From a checkpoint of a small self-supervised image encoder.
Model: 9.05M parameters, 32-pixel images, arch swin, norm layernorm, activation gelu_tanh, depths [5, 5, 5], widths [80, 160, 320].
Rows from block 7 of a small self-supervised image encoder, named by matrix and row number. Rows with one number belong to one neuron. Each number is 128 + 24 x the weight over its row's rms, rounded and kept within 0 to 255. All counts start at 0. Numbers have three digits each.
After each neuron's rows are labels from the 100 images, of 14976, where the neuron reaches its highest value: "strongest on" is what is common among them. Only what is clearly more common there than usual is listed. The data: microscope photos of single blood and bone marrow cells. In brackets: how many of the 100, against the usual share in percent.
# fc1: MLP up (model.blocks.7.mlp.fc1.weight, 480x160), inputs 108-159
# fc2: MLP down (model.blocks.7.mlp.fc2.weight, 160x480, transposed), outputs 108-159

fc1.232:107124196113073162113120135110135107152112102154176164101135153114153123164147110135090117115144111162104127123098115122131136150161125108104078150119113138
fc2.232:146131147153139104120116111115125157119183134109105105120165163116130125129181124152118088125129115124112103122124150132129107117136094148108141151125143103
strongest on: smear: peripheral blood (99 vs 16.2); cell type: platelet (69 vs 1.1)

fc1.275:110114167160133099119166111092155101074148104089100135094121158130123104155131099119145133097113109155171153132163108114088139143159152128111131130087114115
fc2.275:120122152167133097132143108135150120164190153153141132155134121158117110112157140106083148168134095133161106150125165100113154169144156120163136128105129112
strongest on: cell type: artefact (26 vs 9.8)

fc1.68:157124098079121082132195114135138117093141108141082111152107137097096124125111116108114134110121131134166118125127173149140165112135125101100130118103147155
fc2.68:170124113129148142176139038120148090124139118116126173141093095163123149133080120132155143100119136127157113139114155163126107171097140131135114098114131125
strongest on: smear: peripheral blood (40 vs 16.2); cell type: segmented neutrophil (40 vs 20); cell type: lymphocyte (36 vs 15.3)

fc1.261:120124174095097101117151117107156143140152163139101135099143143117164127131146130130128087130120088132146098110157155112120109116132106156114104141178123118
fc2.261:093117166133103136157160128095157163125120159118145112123126126137140153111184163113109111107124106115159088105129171149137145124128130134113132136172108097
strongest on: smear: peripheral blood (77 vs 16.2); cell type: segmented neutrophil (66 vs 20)

fc1.208:176124148135133108156175130152159139148121125161092130152128143160096151122144103108138159164109128104106088130138156084167154096116146130116137153135129151
fc2.208:132136107139116113163083086144172073155107092104167138142117085132159154158135089141114116111124164149144078156132141081144117142130148108081112137140140138
strongest on: smear: peripheral blood (93 vs 16.2); cell type: segmented neutrophil (91 vs 20)

fc1.419:120097091114117137155124094149167074108143139143082105161106119151074154141137120100099163130144144132121148150123125136122116147146138141117155143148125142
fc2.419:157141130105133147131124156130148092136094114124105135135102100109147128129088139130180136108133159095112154167114117114179134134118142098126127153133128117
strongest on: smear: peripheral blood (88 vs 16.2); cell type: segmented neutrophil (62 vs 20)

fc1.273:136132102107155139117177129150105128085154121128110107120154089122141128118128148118105134120137098119157173116098124085158146126147149123112151123108129172
fc2.273:130127109149166091088113152131164149137131124078131109153088153097134122158198132138149122114116148064128108134111123115123120112151108106126157127140126143
strongest on: cell type: artefact (25 vs 9.8)

fc1.452:176141173135088138134102099127110108155137103145154147143164095155177146143127169175157096114130128121112079118127125082140130142130138146173146103147152161
fc2.452:085166148172128167134123161124073167104110085097140118116135099127203105141162112145166080137134157157148072139163120104116112127115115137139135133110134122
strongest on: smear: peripheral blood (99 vs 16.2); cell type: myeloblast (69 vs 1.9)

fc1.179:087167141097155143148150133134137131120106155123143134111115127111150189110122162120167119127103123121129099153151175111106144113099115118147136128134111126
fc2.179:120113187139132139134173116134113178085147127137157109163112097143165074164133136142104125134123114118094107124153145173114067180134142079137105158128114125
strongest on: smear: peripheral blood (68 vs 16.2); cell type: platelet (56 vs 1.1); cell type: erythroblast (33 vs 14.3)

fc1.402:136140150132132108091133133108130104134097144149132136132142054148158145137155176108189099152146102120111104115172143093136105132082110111185135105138145106
fc2.402:104142161099075134154161102091122117104125141126113157129120118113152133150091132136137141130156149134121136119137114114123156103120085132141110144120127146
strongest on: cell type: artefact (49 vs 9.8)

fc1.59:108117156151149177151174129096171104149137163174144155092120126159126105112133163106074130174116148140151129152113113135081103144148136103161153161104128148
fc2.59:099121109121144143206173120133109146125113121163193144110131093132099147151215120081151108170128130122163090111159106114116105140146150157121145157136103147
strongest on: smear: peripheral blood (90 vs 16.2); cell type: platelet (84 vs 1.1)

fc1.220:142157158087146168119095095121143143149121105149150133078101148125187166149149108135158150159150076140096092131100136138086126098163121174192118149161126142
fc2.220:128149132114130143104161192138127164159122057105118121127111137141178104160156133157115090123144073106162107111144123122145101084175092141115103153109116103
strongest on: smear: peripheral blood (99 vs 16.2); cell type: platelet (62 vs 1.1)

fc1.128:100148165141142099127100180130129097129169124126143126121130117134135119111098121132099150159127122158123113190133147078128087089090135172135130141175159149
fc2.128:098102165150109138107138150106122128142149131189139081148102129137188157156146145149098068169145135131153141108128121114114112076125128134109140146151131094
strongest on: smear: peripheral blood (91 vs 16.2); cell type: platelet (66 vs 1.1)

fc1.372:118124157152143152134121096116101119186162109122129122074131151163125128143092125146110107182153097142097099122099167140114094139112147101168149166092094117
fc2.372:157151122131109179198139124108129142117068096151150090156107080107106125115186165155136112143167094137109084156104106149144112139125148141085106123155102166
strongest on: cell type: artefact (36 vs 9.8)

fc1.117:110095112089155129127176133136138124161129147116128115135153159100155093120116165098137114150142087159157153176129095120154090130141171089157145110100137139
fc2.117:148148180104134125119126136092142103114182124124132137171140165130127147129123090187141107137152072161191095112122135140144102079150139112116121123146135128
strongest on: cell type: artefact (65 vs 9.8)

fc1.138:140104124117168106138125144143086128147132129152147099117099120167171124131097140096153132124151157119165132140120120146140113122104113093144121096143129109
fc2.138:103131162112144157137138107150101148155096100096136118140164097163133162124153107148121123143122108168127144095089162132149115114123092125109146108104116127
strongest on: smear: peripheral blood (87 vs 16.2); cell type: segmented neutrophil (52 vs 20); cell type: platelet (31 vs 1.1)

fc1.23:122144100134110143069119105125128087143171088111164154111135114128197130147152131169144155103134089110163128107098128131114128146128118153127140159116088143
fc2.23:123109112103139117103091093128156079119171121179149130113119150155138133150143090107097108088131083109094153153167130115126130118134167130121093123113118092
strongest on: cell type: artefact (28 vs 9.8)

fc1.25:139105167149124134117094146125135092121102119111148155126131087141120163141104128141150105123123097136125083097192124187091102166137130129169132105157126155
fc2.25:088141145145175154115140083128144114149115107118128113114145113095154086082112128151131157132145126182140104131110132141080129103108113125133182127141169112
strongest on: smear: peripheral blood (84 vs 16.2); cell type: platelet (48 vs 1.1)

fc1.361:147119142143071122074148173136089125123133114168128117136120115105135114130169180140103125127110127139177182122086128107182124133128096129166138094144121129
fc2.361:151136113106147142134104082136142143099168174144107129149086160099120122159122137120141162137156136093120118166128135150107131145116104125134079165151113130
strongest on: cell type: artefact (36 vs 9.8)

fc1.81:160118137114129089139157139150122156093144120121084124155130134125125108109148128092120174100116150129136122128116170126105169166149160085114136112145165135
fc2.81:123115131149119140141158066115143082146122130116082128123147100143132140120122113172110129114123169172199140136080145145145119178080122117130147101104162135
strongest on: smear: peripheral blood (88 vs 16.2); cell type: segmented neutrophil (41 vs 20)

fc1.326:120141147137092141152141160116113104139133122083187132100123147109129120143162134150127122124095107171123129134106095137149122156104112141120113147063088124
fc2.326:114105111104123086080122125144154099148134154142092112158116150116116091157090150090102160120137124092081151165129149128122167120137122115142100140126168132
strongest on: cell type: lymphocyte (34 vs 15.3)

fc1.392:153150132114103096127130084153130147117145141120146158130110119112140113129110115113130124140136114114153089156127138136115132163158112115112108082101112114
fc2.392:151171136123134118154114099123117086063145116089120104096150149135138138076094106173108121126128145170119158106118148163111165114141117132138139099110105127
strongest on: smear: peripheral blood (96 vs 16.2); cell type: platelet (85 vs 1.1)

fc1.413:136124097111118131126126107136181100139156095138136187125130124063144142184109124146120131169110072124155128080156127117093138119110124164151116126116138141
fc2.413:149134114055157114141125134122129126100099152142129108112106106152166136128113111148116140128098229110129112101095158089130129116112162152132141124129127143
strongest on: smear: peripheral blood (67 vs 16.2)

fc1.13:122087138125100127118143110144154197154086092106082138124137131137120124137111084135112087167147099140115101126139092119101117135134080171141129156149088098
fc2.13:149144088124156139141121171106118143108103101119101109165133125169108151140167081145137067116165147182125140154092099147159078095138086132123185109103133161
strongest on: smear: peripheral blood (78 vs 16.2); cell type: segmented neutrophil (68 vs 20)

fc1.199:134176156094139139115116115093145133096121154186093122114126089156168159096131135167117154104146106164155057134130165146107096135105112129143117089135132106
fc2.199:116130147150157084158150140147111135135162078089131081115130132133155086121113156162137134122129122134143156116123135106092186141136141121116103134121156127
strongest on: smear: peripheral blood (76 vs 16.2); cell type: segmented neutrophil (54 vs 20)

fc1.195:143143179097107173148163117154123163109137150132095145120125133148155113117146143112144150087145130132103133110143130153126127175133150111106142152114092161
fc2.195:142150144139100136128151099122115146082158161131095104118150130144136128118116114119130098138151168144104131107130108151163117128149090145141130157130153154
strongest on: cell type: lymphocyte (63 vs 15.3)

fc1.320:146092155094129162129131102143168128143130154130151133142117143164110078148132096086108120180112140087138132135121117095154163115138123120166116098132151152
fc2.320:134149115111166140142102124111127139134157081146153110126111164146141120088183080116115079170143126115140112156098108122102108141115138142133144162092120148
strongest on: cell type: artefact (43 vs 9.8)

fc1.250:107158144107107169119132154126113106188150133187164149084091114123163145145158140104115165137142084119121101136103142129133158164087108130137113103151069152
fc2.250:113135123141143119095136123141135086140157089122096133152100195104140123164089150173120119121143089146090172098167130127141142135126110134129115117096134106
strongest on: smear: peripheral blood (56 vs 16.2)

fc1.31:121150116117111159124120098123147133121105138144116156137113134110156125085150136170111126145143135138104105120148129105114129157125114122130135157171109096
fc2.31:143139137130109136161118139157122136126116107123140166113135108114094111172114156146111190119135050132112092157144081075136098136151146116164101148131116113
strongest on: cell type: lymphocyte (75 vs 15.3)

fc1.448:094119141135126147118144115110147106156113118165116136136110171157153168117130156142125180175148075117076113176159127129072120154143112162124136135061141165
fc2.448:110157137165137175110111138122136147135149107101112101158095118111129140072210117144178078156128124147110105105126091125149128134126114126110145160130140128
strongest on: smear: peripheral blood (94 vs 16.2); cell type: platelet (79 vs 1.1)

fc1.142:134141145133121121116109126094116099136133092119138137101128114141199111132132112143129119121137155152128084126156124118135152144150108135120106110140152127
fc2.142:124127127145169105122113130116119185094134132101124113116150156138167127112127119134116105162116127140111084092131144125126132120134107154129122129176070095
strongest on: smear: peripheral blood (93 vs 16.2); cell type: platelet (67 vs 1.1)

fc1.431:144089122092154152131150097145116168100139094140081128118121135138149150153150132108110138156134115099113115140127091128130157122165124113101168158161125160
fc2.431:062132084095143117123126149106190063154126136140099138139080121135157163165082118184105125139120096133126157119151131108096127092137139138114150126143114135
strongest on: smear: peripheral blood (86 vs 16.2); cell type: segmented neutrophil (68 vs 20)

fc1.119:145101164136127135104157147162116137114098121124122104125122151137152165101163143091093103173121154152100142122151129126121123107151139093134102142156152149
fc2.119:124126152121125109158131122140170094123166097147152172145123100160137140138094141116137093132137144146133090091106110151141151179120126136088106131127106113
strongest on: smear: peripheral blood (69 vs 16.2); cell type: segmented neutrophil (67 vs 20)

fc1.304:141096169131140124130082105114126149143168120144125171132183121136171147102094114097123142125155094144098140112118109110126102192156101139077135136174118131
fc2.304:136102189099129158133115162119136177108095103126124092101154134129112146148186120140133121142085129107061091116104150114139108121154134138125129122113112125
strongest on: smear: peripheral blood (73 vs 16.2); cell type: segmented neutrophil (42 vs 20); cell type: platelet (29 vs 1.1)

fc1.300:086153109127145134104136125171138086147111150120136124138127109152137187124088144155099163145155108170118114158119115134139108144114108197184104131132125111
fc2.300:088105089087138119076102150123165101098118140154144119144138104150130123157068171132118156145109116133076137088134118133146162133126113107101056165156094140
strongest on: cell type: artefact (31 vs 9.8)

fc1.235:130117129093121129111155118159085129116169103131124128084136102157135126140105152097083080128133133122145156108098103106135151130129145129101136122121135161
fc2.235:114148120150138142144088184169152121130115158116155116128121173102121164135183140089125110139144155084077082152110085159139166125170109083104160146150094137
strongest on: cell type: artefact (41 vs 9.8)

fc1.265:080134097112093127120111127105140207091113147103151149147136135137117152123120119154111090111108160144095149155120130150138124139171116128144126125144116132
fc2.265:127139105163127200112137141119124137084075141116130153121139103107140140130127120150133109145176146104117121125154139127132115075163087096135135132166171143
strongest on: cell type: lymphocyte (60 vs 15.3)

fc1.17:144138127120099113122105097111133085150133118095196122114097117138162144153122104142154144162137111146167145136142135095070117115130113119154163083069131123
fc2.17:151162152118138080115151140131143131119118123113120116107138134131130115131179113149090076186124116115087111138114158125112069115115128149126147158157131136
strongest on: smear: peripheral blood (97 vs 16.2); cell type: platelet (71 vs 1.1)

fc1.184:181147161167099099108179132139128118098145108139128090125149135141138111148142146101153139078116104116146102087139159109119106080153142136134094124150157127
fc2.184:122145142132124125119127093125103136183157102135160156148130138090142121091151106115112140113128140137163157185135144099131152133131180106127162115086149106
strongest on: cell type: artefact (48 vs 9.8); smear: peripheral blood (41 vs 16.2)

fc1.26:113157134150117144124138142149137098086122150149126106155119121129135111132154139109146174081127102147141134093096113105126130129155126098121135114069104098
fc2.26:135092131147112094104174096118121128153159164155159143163116129116083121164154129089099151134147174078104133125101124164117141172112137128148093142180119172
strongest on: cell type: artefact (32 vs 9.8)

fc1.430:122117153105113156171146123120107149109108151121192130125131132159142115123117148137154127125118119134154131083101132127163169187116091129114095139126125164
fc2.430:114133123126101150136145112162127138065070148143125061097144180126134160151131176140134119132135141149096079119116122157173119127134105134158135179138105124
strongest on: cell type: lymphocyte (48 vs 15.3)

fc1.310:155149143098110152155155126120131148120174137124119120081114123158131143141147161107139140101139100125097141138127129167125146172130164112101156140118104149
fc2.310:138155105189086131129149137170086115120196142131086108129141189095125117128116115112090114117125125116057170128152076114123130154126118121143178142121153140
strongest on: smear: peripheral blood (71 vs 16.2); cell type: segmented neutrophil (49 vs 20); cell type: platelet (27 vs 1.1)

fc1.129:122129185130157149135144140076105105148133147151137100135144140105140095144104128149121174140120099121121107137177113106110129124106137122179151107127169149
fc2.129:163129127095119120093150135105129153126153090101133121141130139114143139148145144141136085124129092120132147136107150102142088073102118139143148116136110131
strongest on: cell type: artefact (56 vs 9.8)

fc1.65:099134135100074124118098100090126088158106130179164155129114098160116153129111082190092142150158133163095083147107132145115163136128141116110136147157149121
fc2.65:121123123118123100167076108085102105084086127079171116123168126130134156147182113153128114091111115142146107167152068105095129144137146138102165124142104118
strongest on: smear: peripheral blood (92 vs 16.2); cell type: platelet (82 vs 1.1)

fc1.161:134130158110181134128088168118103169125126111105120148152160141117173125087132126135137139101116100135134092164113149132111091153130128131113122101137130110
fc2.161:126121130165123131122127128131104103148122168123128141124087112086116116099160115095106163138151053144110081125148140131142104127088127114103132129120109122
strongest on: smear: peripheral blood (63 vs 16.2); cell type: platelet (52 vs 1.1)

fc1.27:124115133121124112156162138117123106164145133117123158124136111108073114127127099125124118156116155151153150140153126085140166142105128139130113140091182134
fc2.27:113081104149125129125134123111135134120155160168138140119111104180139133121087134108097142090138163138112172137166129145175111129141114126134119127111122133
strongest on: cell type: artefact (34 vs 9.8)

fc1.429:130152123121121112155102100153099139146130142132191147112109142114156108127153124150106151148116138127121125151133138140121101145110117118112108122106098133
fc2.429:159135111119139103116114116087145136086122151156151108129101140108143118166151143133156118113137133128116146108128136112127107124140072133130139143145132126
strongest on: smear: peripheral blood (61 vs 16.2); cell type: lymphocyte (41 vs 15.3)

fc1.311:179150151126090072135145117113096115152122099136133120144146104138153141130102149129186095129099162156101102096167108108140087158156128170162126126150131137
fc2.311:130164136151078145135136136137086133097114058124111130106109127110151088135132135113135121098173102112130128112173133096144112090103101141132128130116063135
strongest on: smear: peripheral blood (74 vs 16.2); cell type: myeloblast (51 vs 1.9)

fc1.144:139140174121143123159117125118101102126103147188126147148136108137208104128167146118119123112137139098132121099124129108149063106098120110158126150124127131
fc2.144:119168118118135181136188109085057151134089105133164122145099121119171106147086146163103146107147113118115107146119113134123139145162156107135102115106131134
strongest on: smear: peripheral blood (44 vs 16.2); cell type: artefact (41 vs 9.8); cell type: myeloblast (33 vs 1.9)

fc1.333:178115160125163096172149132141128109090114152164129139094126130141135088164072151125101127131145129137080114166097125142135112092146120110108141144125113132
fc2.333:129150132091075150152105129109115176138153129138112142096115135128127117087202106120164122141080074165108126095123132096131125165166122136091095142105109149
strongest on: cell type: artefact (61 vs 9.8)

fc1.389:098143080134098122122129108110146128133108126167138097104129100146139171143132141146139125144141121186137135121131150104120129108082113168142101145150142127
fc2.389:118109105112107099091093115128180110167139097122171110122122156162134099132154128113098075106118149114088113137146131121147122109097186118113121157108152116
strongest on: smear: peripheral blood (97 vs 16.2); cell type: platelet (84 vs 1.1)

fc1.279:126106145131138120103160129142108148117115174122107116132152145121138111144118114157083131147108107121133095099116125148127139121144177139078153147113107125
fc2.279:154116089124109139106122098120142120086121106163104119125121099154109152139115096123121094181117109137123147149125158147151163153151098125113135143122133151
strongest on: smear: peripheral blood (97 vs 16.2); cell type: platelet (76 vs 1.1)

fc1.457:114153116129084148118100120114126134112137098137116142096106126139146202104153117150154160143143116169105090131100126135156142109133119125139122117153163086
fc2.457:170125144112156096106152149131134126123106093144162140139146134122142088102162091133125087149121088170137109145136150106085097085113114135150134098138076143
strongest on: smear: peripheral blood (49 vs 16.2); cell type: lymphocyte (38 vs 15.3)

fc1.364:144152152177108128117145159167122100152058107094128106091146090114152117115146148116112114125150130119137138134102116147139098104130088135113129098117110131
fc2.364:105145121094109146139162113121141153110128186124103127137096133151128188121123141139153198162144144122108125151099156145109162152084108128150107147114140135
strongest on: cell type: artefact (32 vs 9.8)

fc1.458:146151133134154153120141167118145112129131120146136117132097144130148130135118153172140072124085151159124127182130119126142061109117104117129111101062107169
fc2.458:127120134147126108101156140065141111087162147132159117092094125130136149096179125157166119132151130112119139142106175115148116123083120130156104143132140141
strongest on: cell type: artefact (42 vs 9.8); cell type: erythroblast (32 vs 14.3)

fc1.180:124133134180112132134130166118123075133153100095199126129116140118145144183144115142149127111110139162136128103107132113124116132098125149113099115151107130
fc2.180:082124128095138149104155135126159101131121139141106141152152156155139103152101097123114112149147076119133181095122145132118154121144141143165103148095143103
strongest on: smear: peripheral blood (87 vs 16.2); cell type: platelet (62 vs 1.1)

fc1.337:119134146089121133127163154111118126134119168155129128137128112113114126092118107113134134135143135153132104121114158106125122136123134138142154087137152091
fc2.337:140115117131144130134105158138107120128152182140122136122127103138153113166066166115107159125146146132125129144126126118166098158113105127128125146130133137
strongest on: cell type: artefact (25 vs 9.8)

fc1.363:120137094101146133128116150157152078113135131157086139139095127179163153116080123137110105116153073146101099094147107130120112159181103140105156150119106139
fc2.363:141134129122116166135143090106140145081099070116127125152108142117137102126068117144190142114136112149168179111144122143154160118159117110123128132129133150
strongest on: smear: peripheral blood (69 vs 16.2); cell type: erythroblast (59 vs 14.3); cell type: platelet (31 vs 1.1)

fc1.331:130141135149133124148138127108111100122144132111138095068099115147136157168107104116113107120142114126131152127117133142112136142148156129085145125140148142
fc2.331:134143094175118090170132141183148116161150125118188111130125175131142155129161153114123104151149113126092108156122096078124134102122155098137183108122112135
strongest on: smear: peripheral blood (62 vs 16.2)

fc1.69:091079137142124134138132134108131166103089116104151143135138149118135131130133124139128110141102145080107103157136133137118108122111102137147123107184094138
fc2.69:141148149103094136125139171118121154106093156133132114149167125138112125127153113108175114125132127102128077121098123131104126169093112176121136110116117146
strongest on: cell type: lymphocyte (51 vs 15.3)

fc1.239:141172141127107142115108124124104129137120136173167128130132096161179147152147193118149093114149107092116097119129153117157109145088117117164141106137140144
fc2.239:121183166106084128150175120087107128132143107132113117121107129137154117143081124142140112159140112134117131126158112102124139116111109136194146149143159131
strongest on: cell type: artefact (45 vs 9.8); smear: peripheral blood (38 vs 16.2); cell type: myeloblast (32 vs 1.9)

fc1.82:138107168128124111112142159130103121105148129136158147113152142150176113111135109125113118112161138138168112123112143119148097170148137132130122140125164102
fc2.82:148114136111151138117112137112092175090176099121084111138151132109153126138171106139116077155131120126168121114102146141087134153120150160123136128143120127
strongest on: cell type: artefact (50 vs 9.8)

fc1.113:167144163106138096125153114168133132141176087157168143143153121113114117103146126114115160130122087147060101123106135153162124112126080158130121137133169114
fc2.113:133112137135105119117139143155134113172119117136153125147161137068147103132186131109106135114135077127124154155120098147160133129170085099104134146139121111
strongest on: cell type: artefact (43 vs 9.8); cell type: erythroblast (42 vs 14.3)

fc1.61:131087124105138114122096124102142115153187124129068155097186125121101136117165121121133114107150134100132089166137082161075094116139133145080150146169135177
fc2.61:136128111126154102163105151110149146091117089140167120130151129116165137121146128166158103099116146136130127112101155114134108131151109130109126114117095126
strongest on: smear: peripheral blood (59 vs 16.2); cell type: segmented neutrophil (56 vs 20); cell type: artefact (31 vs 9.8)

fc1.210:114093105113158123108144136142155096152114149175143161151145134099117091111185136111112155153106164123110146141122118120146106098122106114144129161109152109
fc2.210:113112137114128103148118150108151121152161148146160152118110107151129114145102127126104178124154136115122123147132126148104142164117154131121081142129108118
strongest on: cell type: artefact (32 vs 9.8)

fc1.373:137106129093148104158117113156132155108120138116107126130135145120176132133141124080113096128118140140112100154132144132102111127170136095094149123172154160
fc2.373:117122104102143170151134104124176101112124110111127118122116134154124199111143121149137136127137133143158074127121117170182118154148065129099126131137114144
strongest on: smear: peripheral blood (98 vs 16.2); cell type: segmented neutrophil (68 vs 20); cell type: platelet (26 vs 1.1)

fc1.206:146142181093159109092133119101134120137109132118146109135173119120158109138105097165097134074145135119124118148153140135141081140128117091140140134119176143
fc2.206:125170126132133118094156143148111195098150141102122096130116145144140141125149104142130066161135133170135123143101120127133128115105115145152148141130150124
strongest on: cell type: artefact (44 vs 9.8)

fc1.101:146141177147124121159162128123136144117144112135108107087143141141101117100125141111118134104111149140102102157165129109082107071127128135135127172177223155
fc2.101:104118158137095161132129134158145142138169113151125110132143130137160142131145139116121053141126110153129118150160130105143132073120143119096139133105112102
strongest on: smear: peripheral blood (57 vs 16.2); cell type: segmented neutrophil (52 vs 20); cell type: artefact (30 vs 9.8)

fc1.382:169103139092118129130148109185127119092155087124101116149125128131129121151132126108085136162106141106144133143128100122109145138173127131079165162112128176
fc2.382:139117092098158133142123062116161060113139075136131150144081089156155176131079091138157143113094133158154136165123149171135116146126114120106133103125123124
strongest on: smear: peripheral blood (99 vs 16.2); cell type: segmented neutrophil (96 vs 20)

fc1.370:120143151119133086095115107094132146102112139108103125128110144166129153120119115143117130101120084108120103143162152103171149153147089130127123113138145098
fc2.370:128130150119152171164141084099143081093074162126101135158183138101135098092188111135133162123130096115126164127138126131111106119107128117142136152135161137
strongest on: smear: peripheral blood (89 vs 16.2); cell type: platelet (42 vs 1.1)

fc1.344:129100163100151131135071122132130149112092153117096091135089124129152172125110152162162154151139080079076123144113143151150168145153128091133155118122143117
fc2.344:147106064115143134128105160129128088147081113100129111132142101137111130134064117154093091113125116144137126129170137161181141119136120094095146143132150098
strongest on: smear: peripheral blood (95 vs 16.2); cell type: platelet (41 vs 1.1)

fc1.214:121080162118133131118105133103144162135133100137175132122124116140133111146127128126130136167114144093133095141100081114120115141075138138155120143133123131
fc2.214:122161154187171142129143115044105167164113063111142111145099126117128064095165110153148114104122133143129106150128095092098186083122150104133140147104113113
strongest on: smear: peripheral blood (91 vs 16.2); cell type: myeloblast (35 vs 1.9)

fc1.127:115113177116139109151170119149119125138145133151120101142123128156117138170137142074108098104156126090125127104170110099101138128130092147130142160173199142
fc2.127:105095168144108123171137095122148144104136150123187124109165149095071155088252142108111138110102075131137099138116154138113129116175133104087136140138108114
strongest on: smear: peripheral blood (66 vs 16.2); cell type: segmented neutrophil (57 vs 20)

fc1.276:154075112112081145123166156131116125146148141120145165116167077090139113166100106097164120141152107158140145141092141103109124126127147136155115108126106126
fc2.276:142109133145146145128143107077110166153131089165120133117125113130110130112125165165124108082155074144121141093109149094125114103143152147098103163078127106
strongest on: cell type: artefact (52 vs 9.8); cell type: platelet (30 vs 1.1)

fc1.156:133112169143117188125125134116183109186144099161137132140142100148150087119088149144125127119133099128136107134153157091079122082100158109117106137152118118
fc2.156:146105128161146161143182116127119116123145089132143143094141111104178100137178160176143123106098098109119138109107105083097124140072147137167132101079113121
strongest on: smear: peripheral blood (69 vs 16.2); cell type: segmented neutrophil (40 vs 20); cell type: platelet (27 vs 1.1)

fc1.386:115141173116108150108153096142142124180112138166144140126131143141123146097151094134125123138148120141133106137110143133157093116154138128115122096139144128
fc2.386:132107166145115162136103162144120113125099142154176142132135114099117095141150133080123144148135155135136111098127126152117148137168078131133112126127149099
strongest on: cell type: artefact (35 vs 9.8)

fc1.321:147145126136120134087115150089134114066128169159129154144150093145178105100154131154122155131133130106140124089160139107123114135085125113171134098158137122
fc2.321:068147141107127155180132174133094156116117107130105120130115089090165111144102134135154153120130114138122119184139126108128123118145141106169125141112138138
strongest on: smear: peripheral blood (59 vs 16.2); cell type: myeloblast (47 vs 1.9); cell type: artefact (30 vs 9.8)

fc1.222:119136178120146131141159131162116162103135120147107102160152128118141113136138099117091069121133130114148098148131149098135125121163101113085137165158171138
fc2.222:103140128107129167141136061127187107071114120117140148091119108146170175129193134129123086164113117130159096132131133160123113118155083108112139151165139128
strongest on: smear: peripheral blood (91 vs 16.2); cell type: segmented neutrophil (73 vs 20)

fc1.176:131130100158125152116070114153146090192136124114146118153126095134136147163106091147084148147105145135114119140122077137142112141148076170156119135145097113
fc2.176:105132108123163144099092124136209103113165106156119159111134113162121122144083132148121129132113080124118104126146168140099092096128120121129068127136145102
strongest on: smear: peripheral blood (79 vs 16.2); cell type: platelet (65 vs 1.1)

fc1.299:104148105134098103122122110073094098114150112065119108102088112130148083122172152146137126102148144133100105162147105167145120174158124145139115123114120113
fc2.299:132117137113139114122125111117161148111146089117165091149125136127106148125159137150094120133118147139120120097083163118136128162124136124098159118133106134
strongest on: smear: peripheral blood (35 vs 16.2); cell type: artefact (31 vs 9.8)

fc1.192:123164128133130122103108116117123146119125121124152117116159115154163127140101139111116139145121139108123140156104120082108114159123079142119157138171165111
fc2.192:143138145152142137124136145129144130128128100104142131131173162148105123124120094124129103119123189132150127084115136155128118145168111113156126114165154103
strongest on: smear: peripheral blood (90 vs 16.2); cell type: platelet (29 vs 1.1)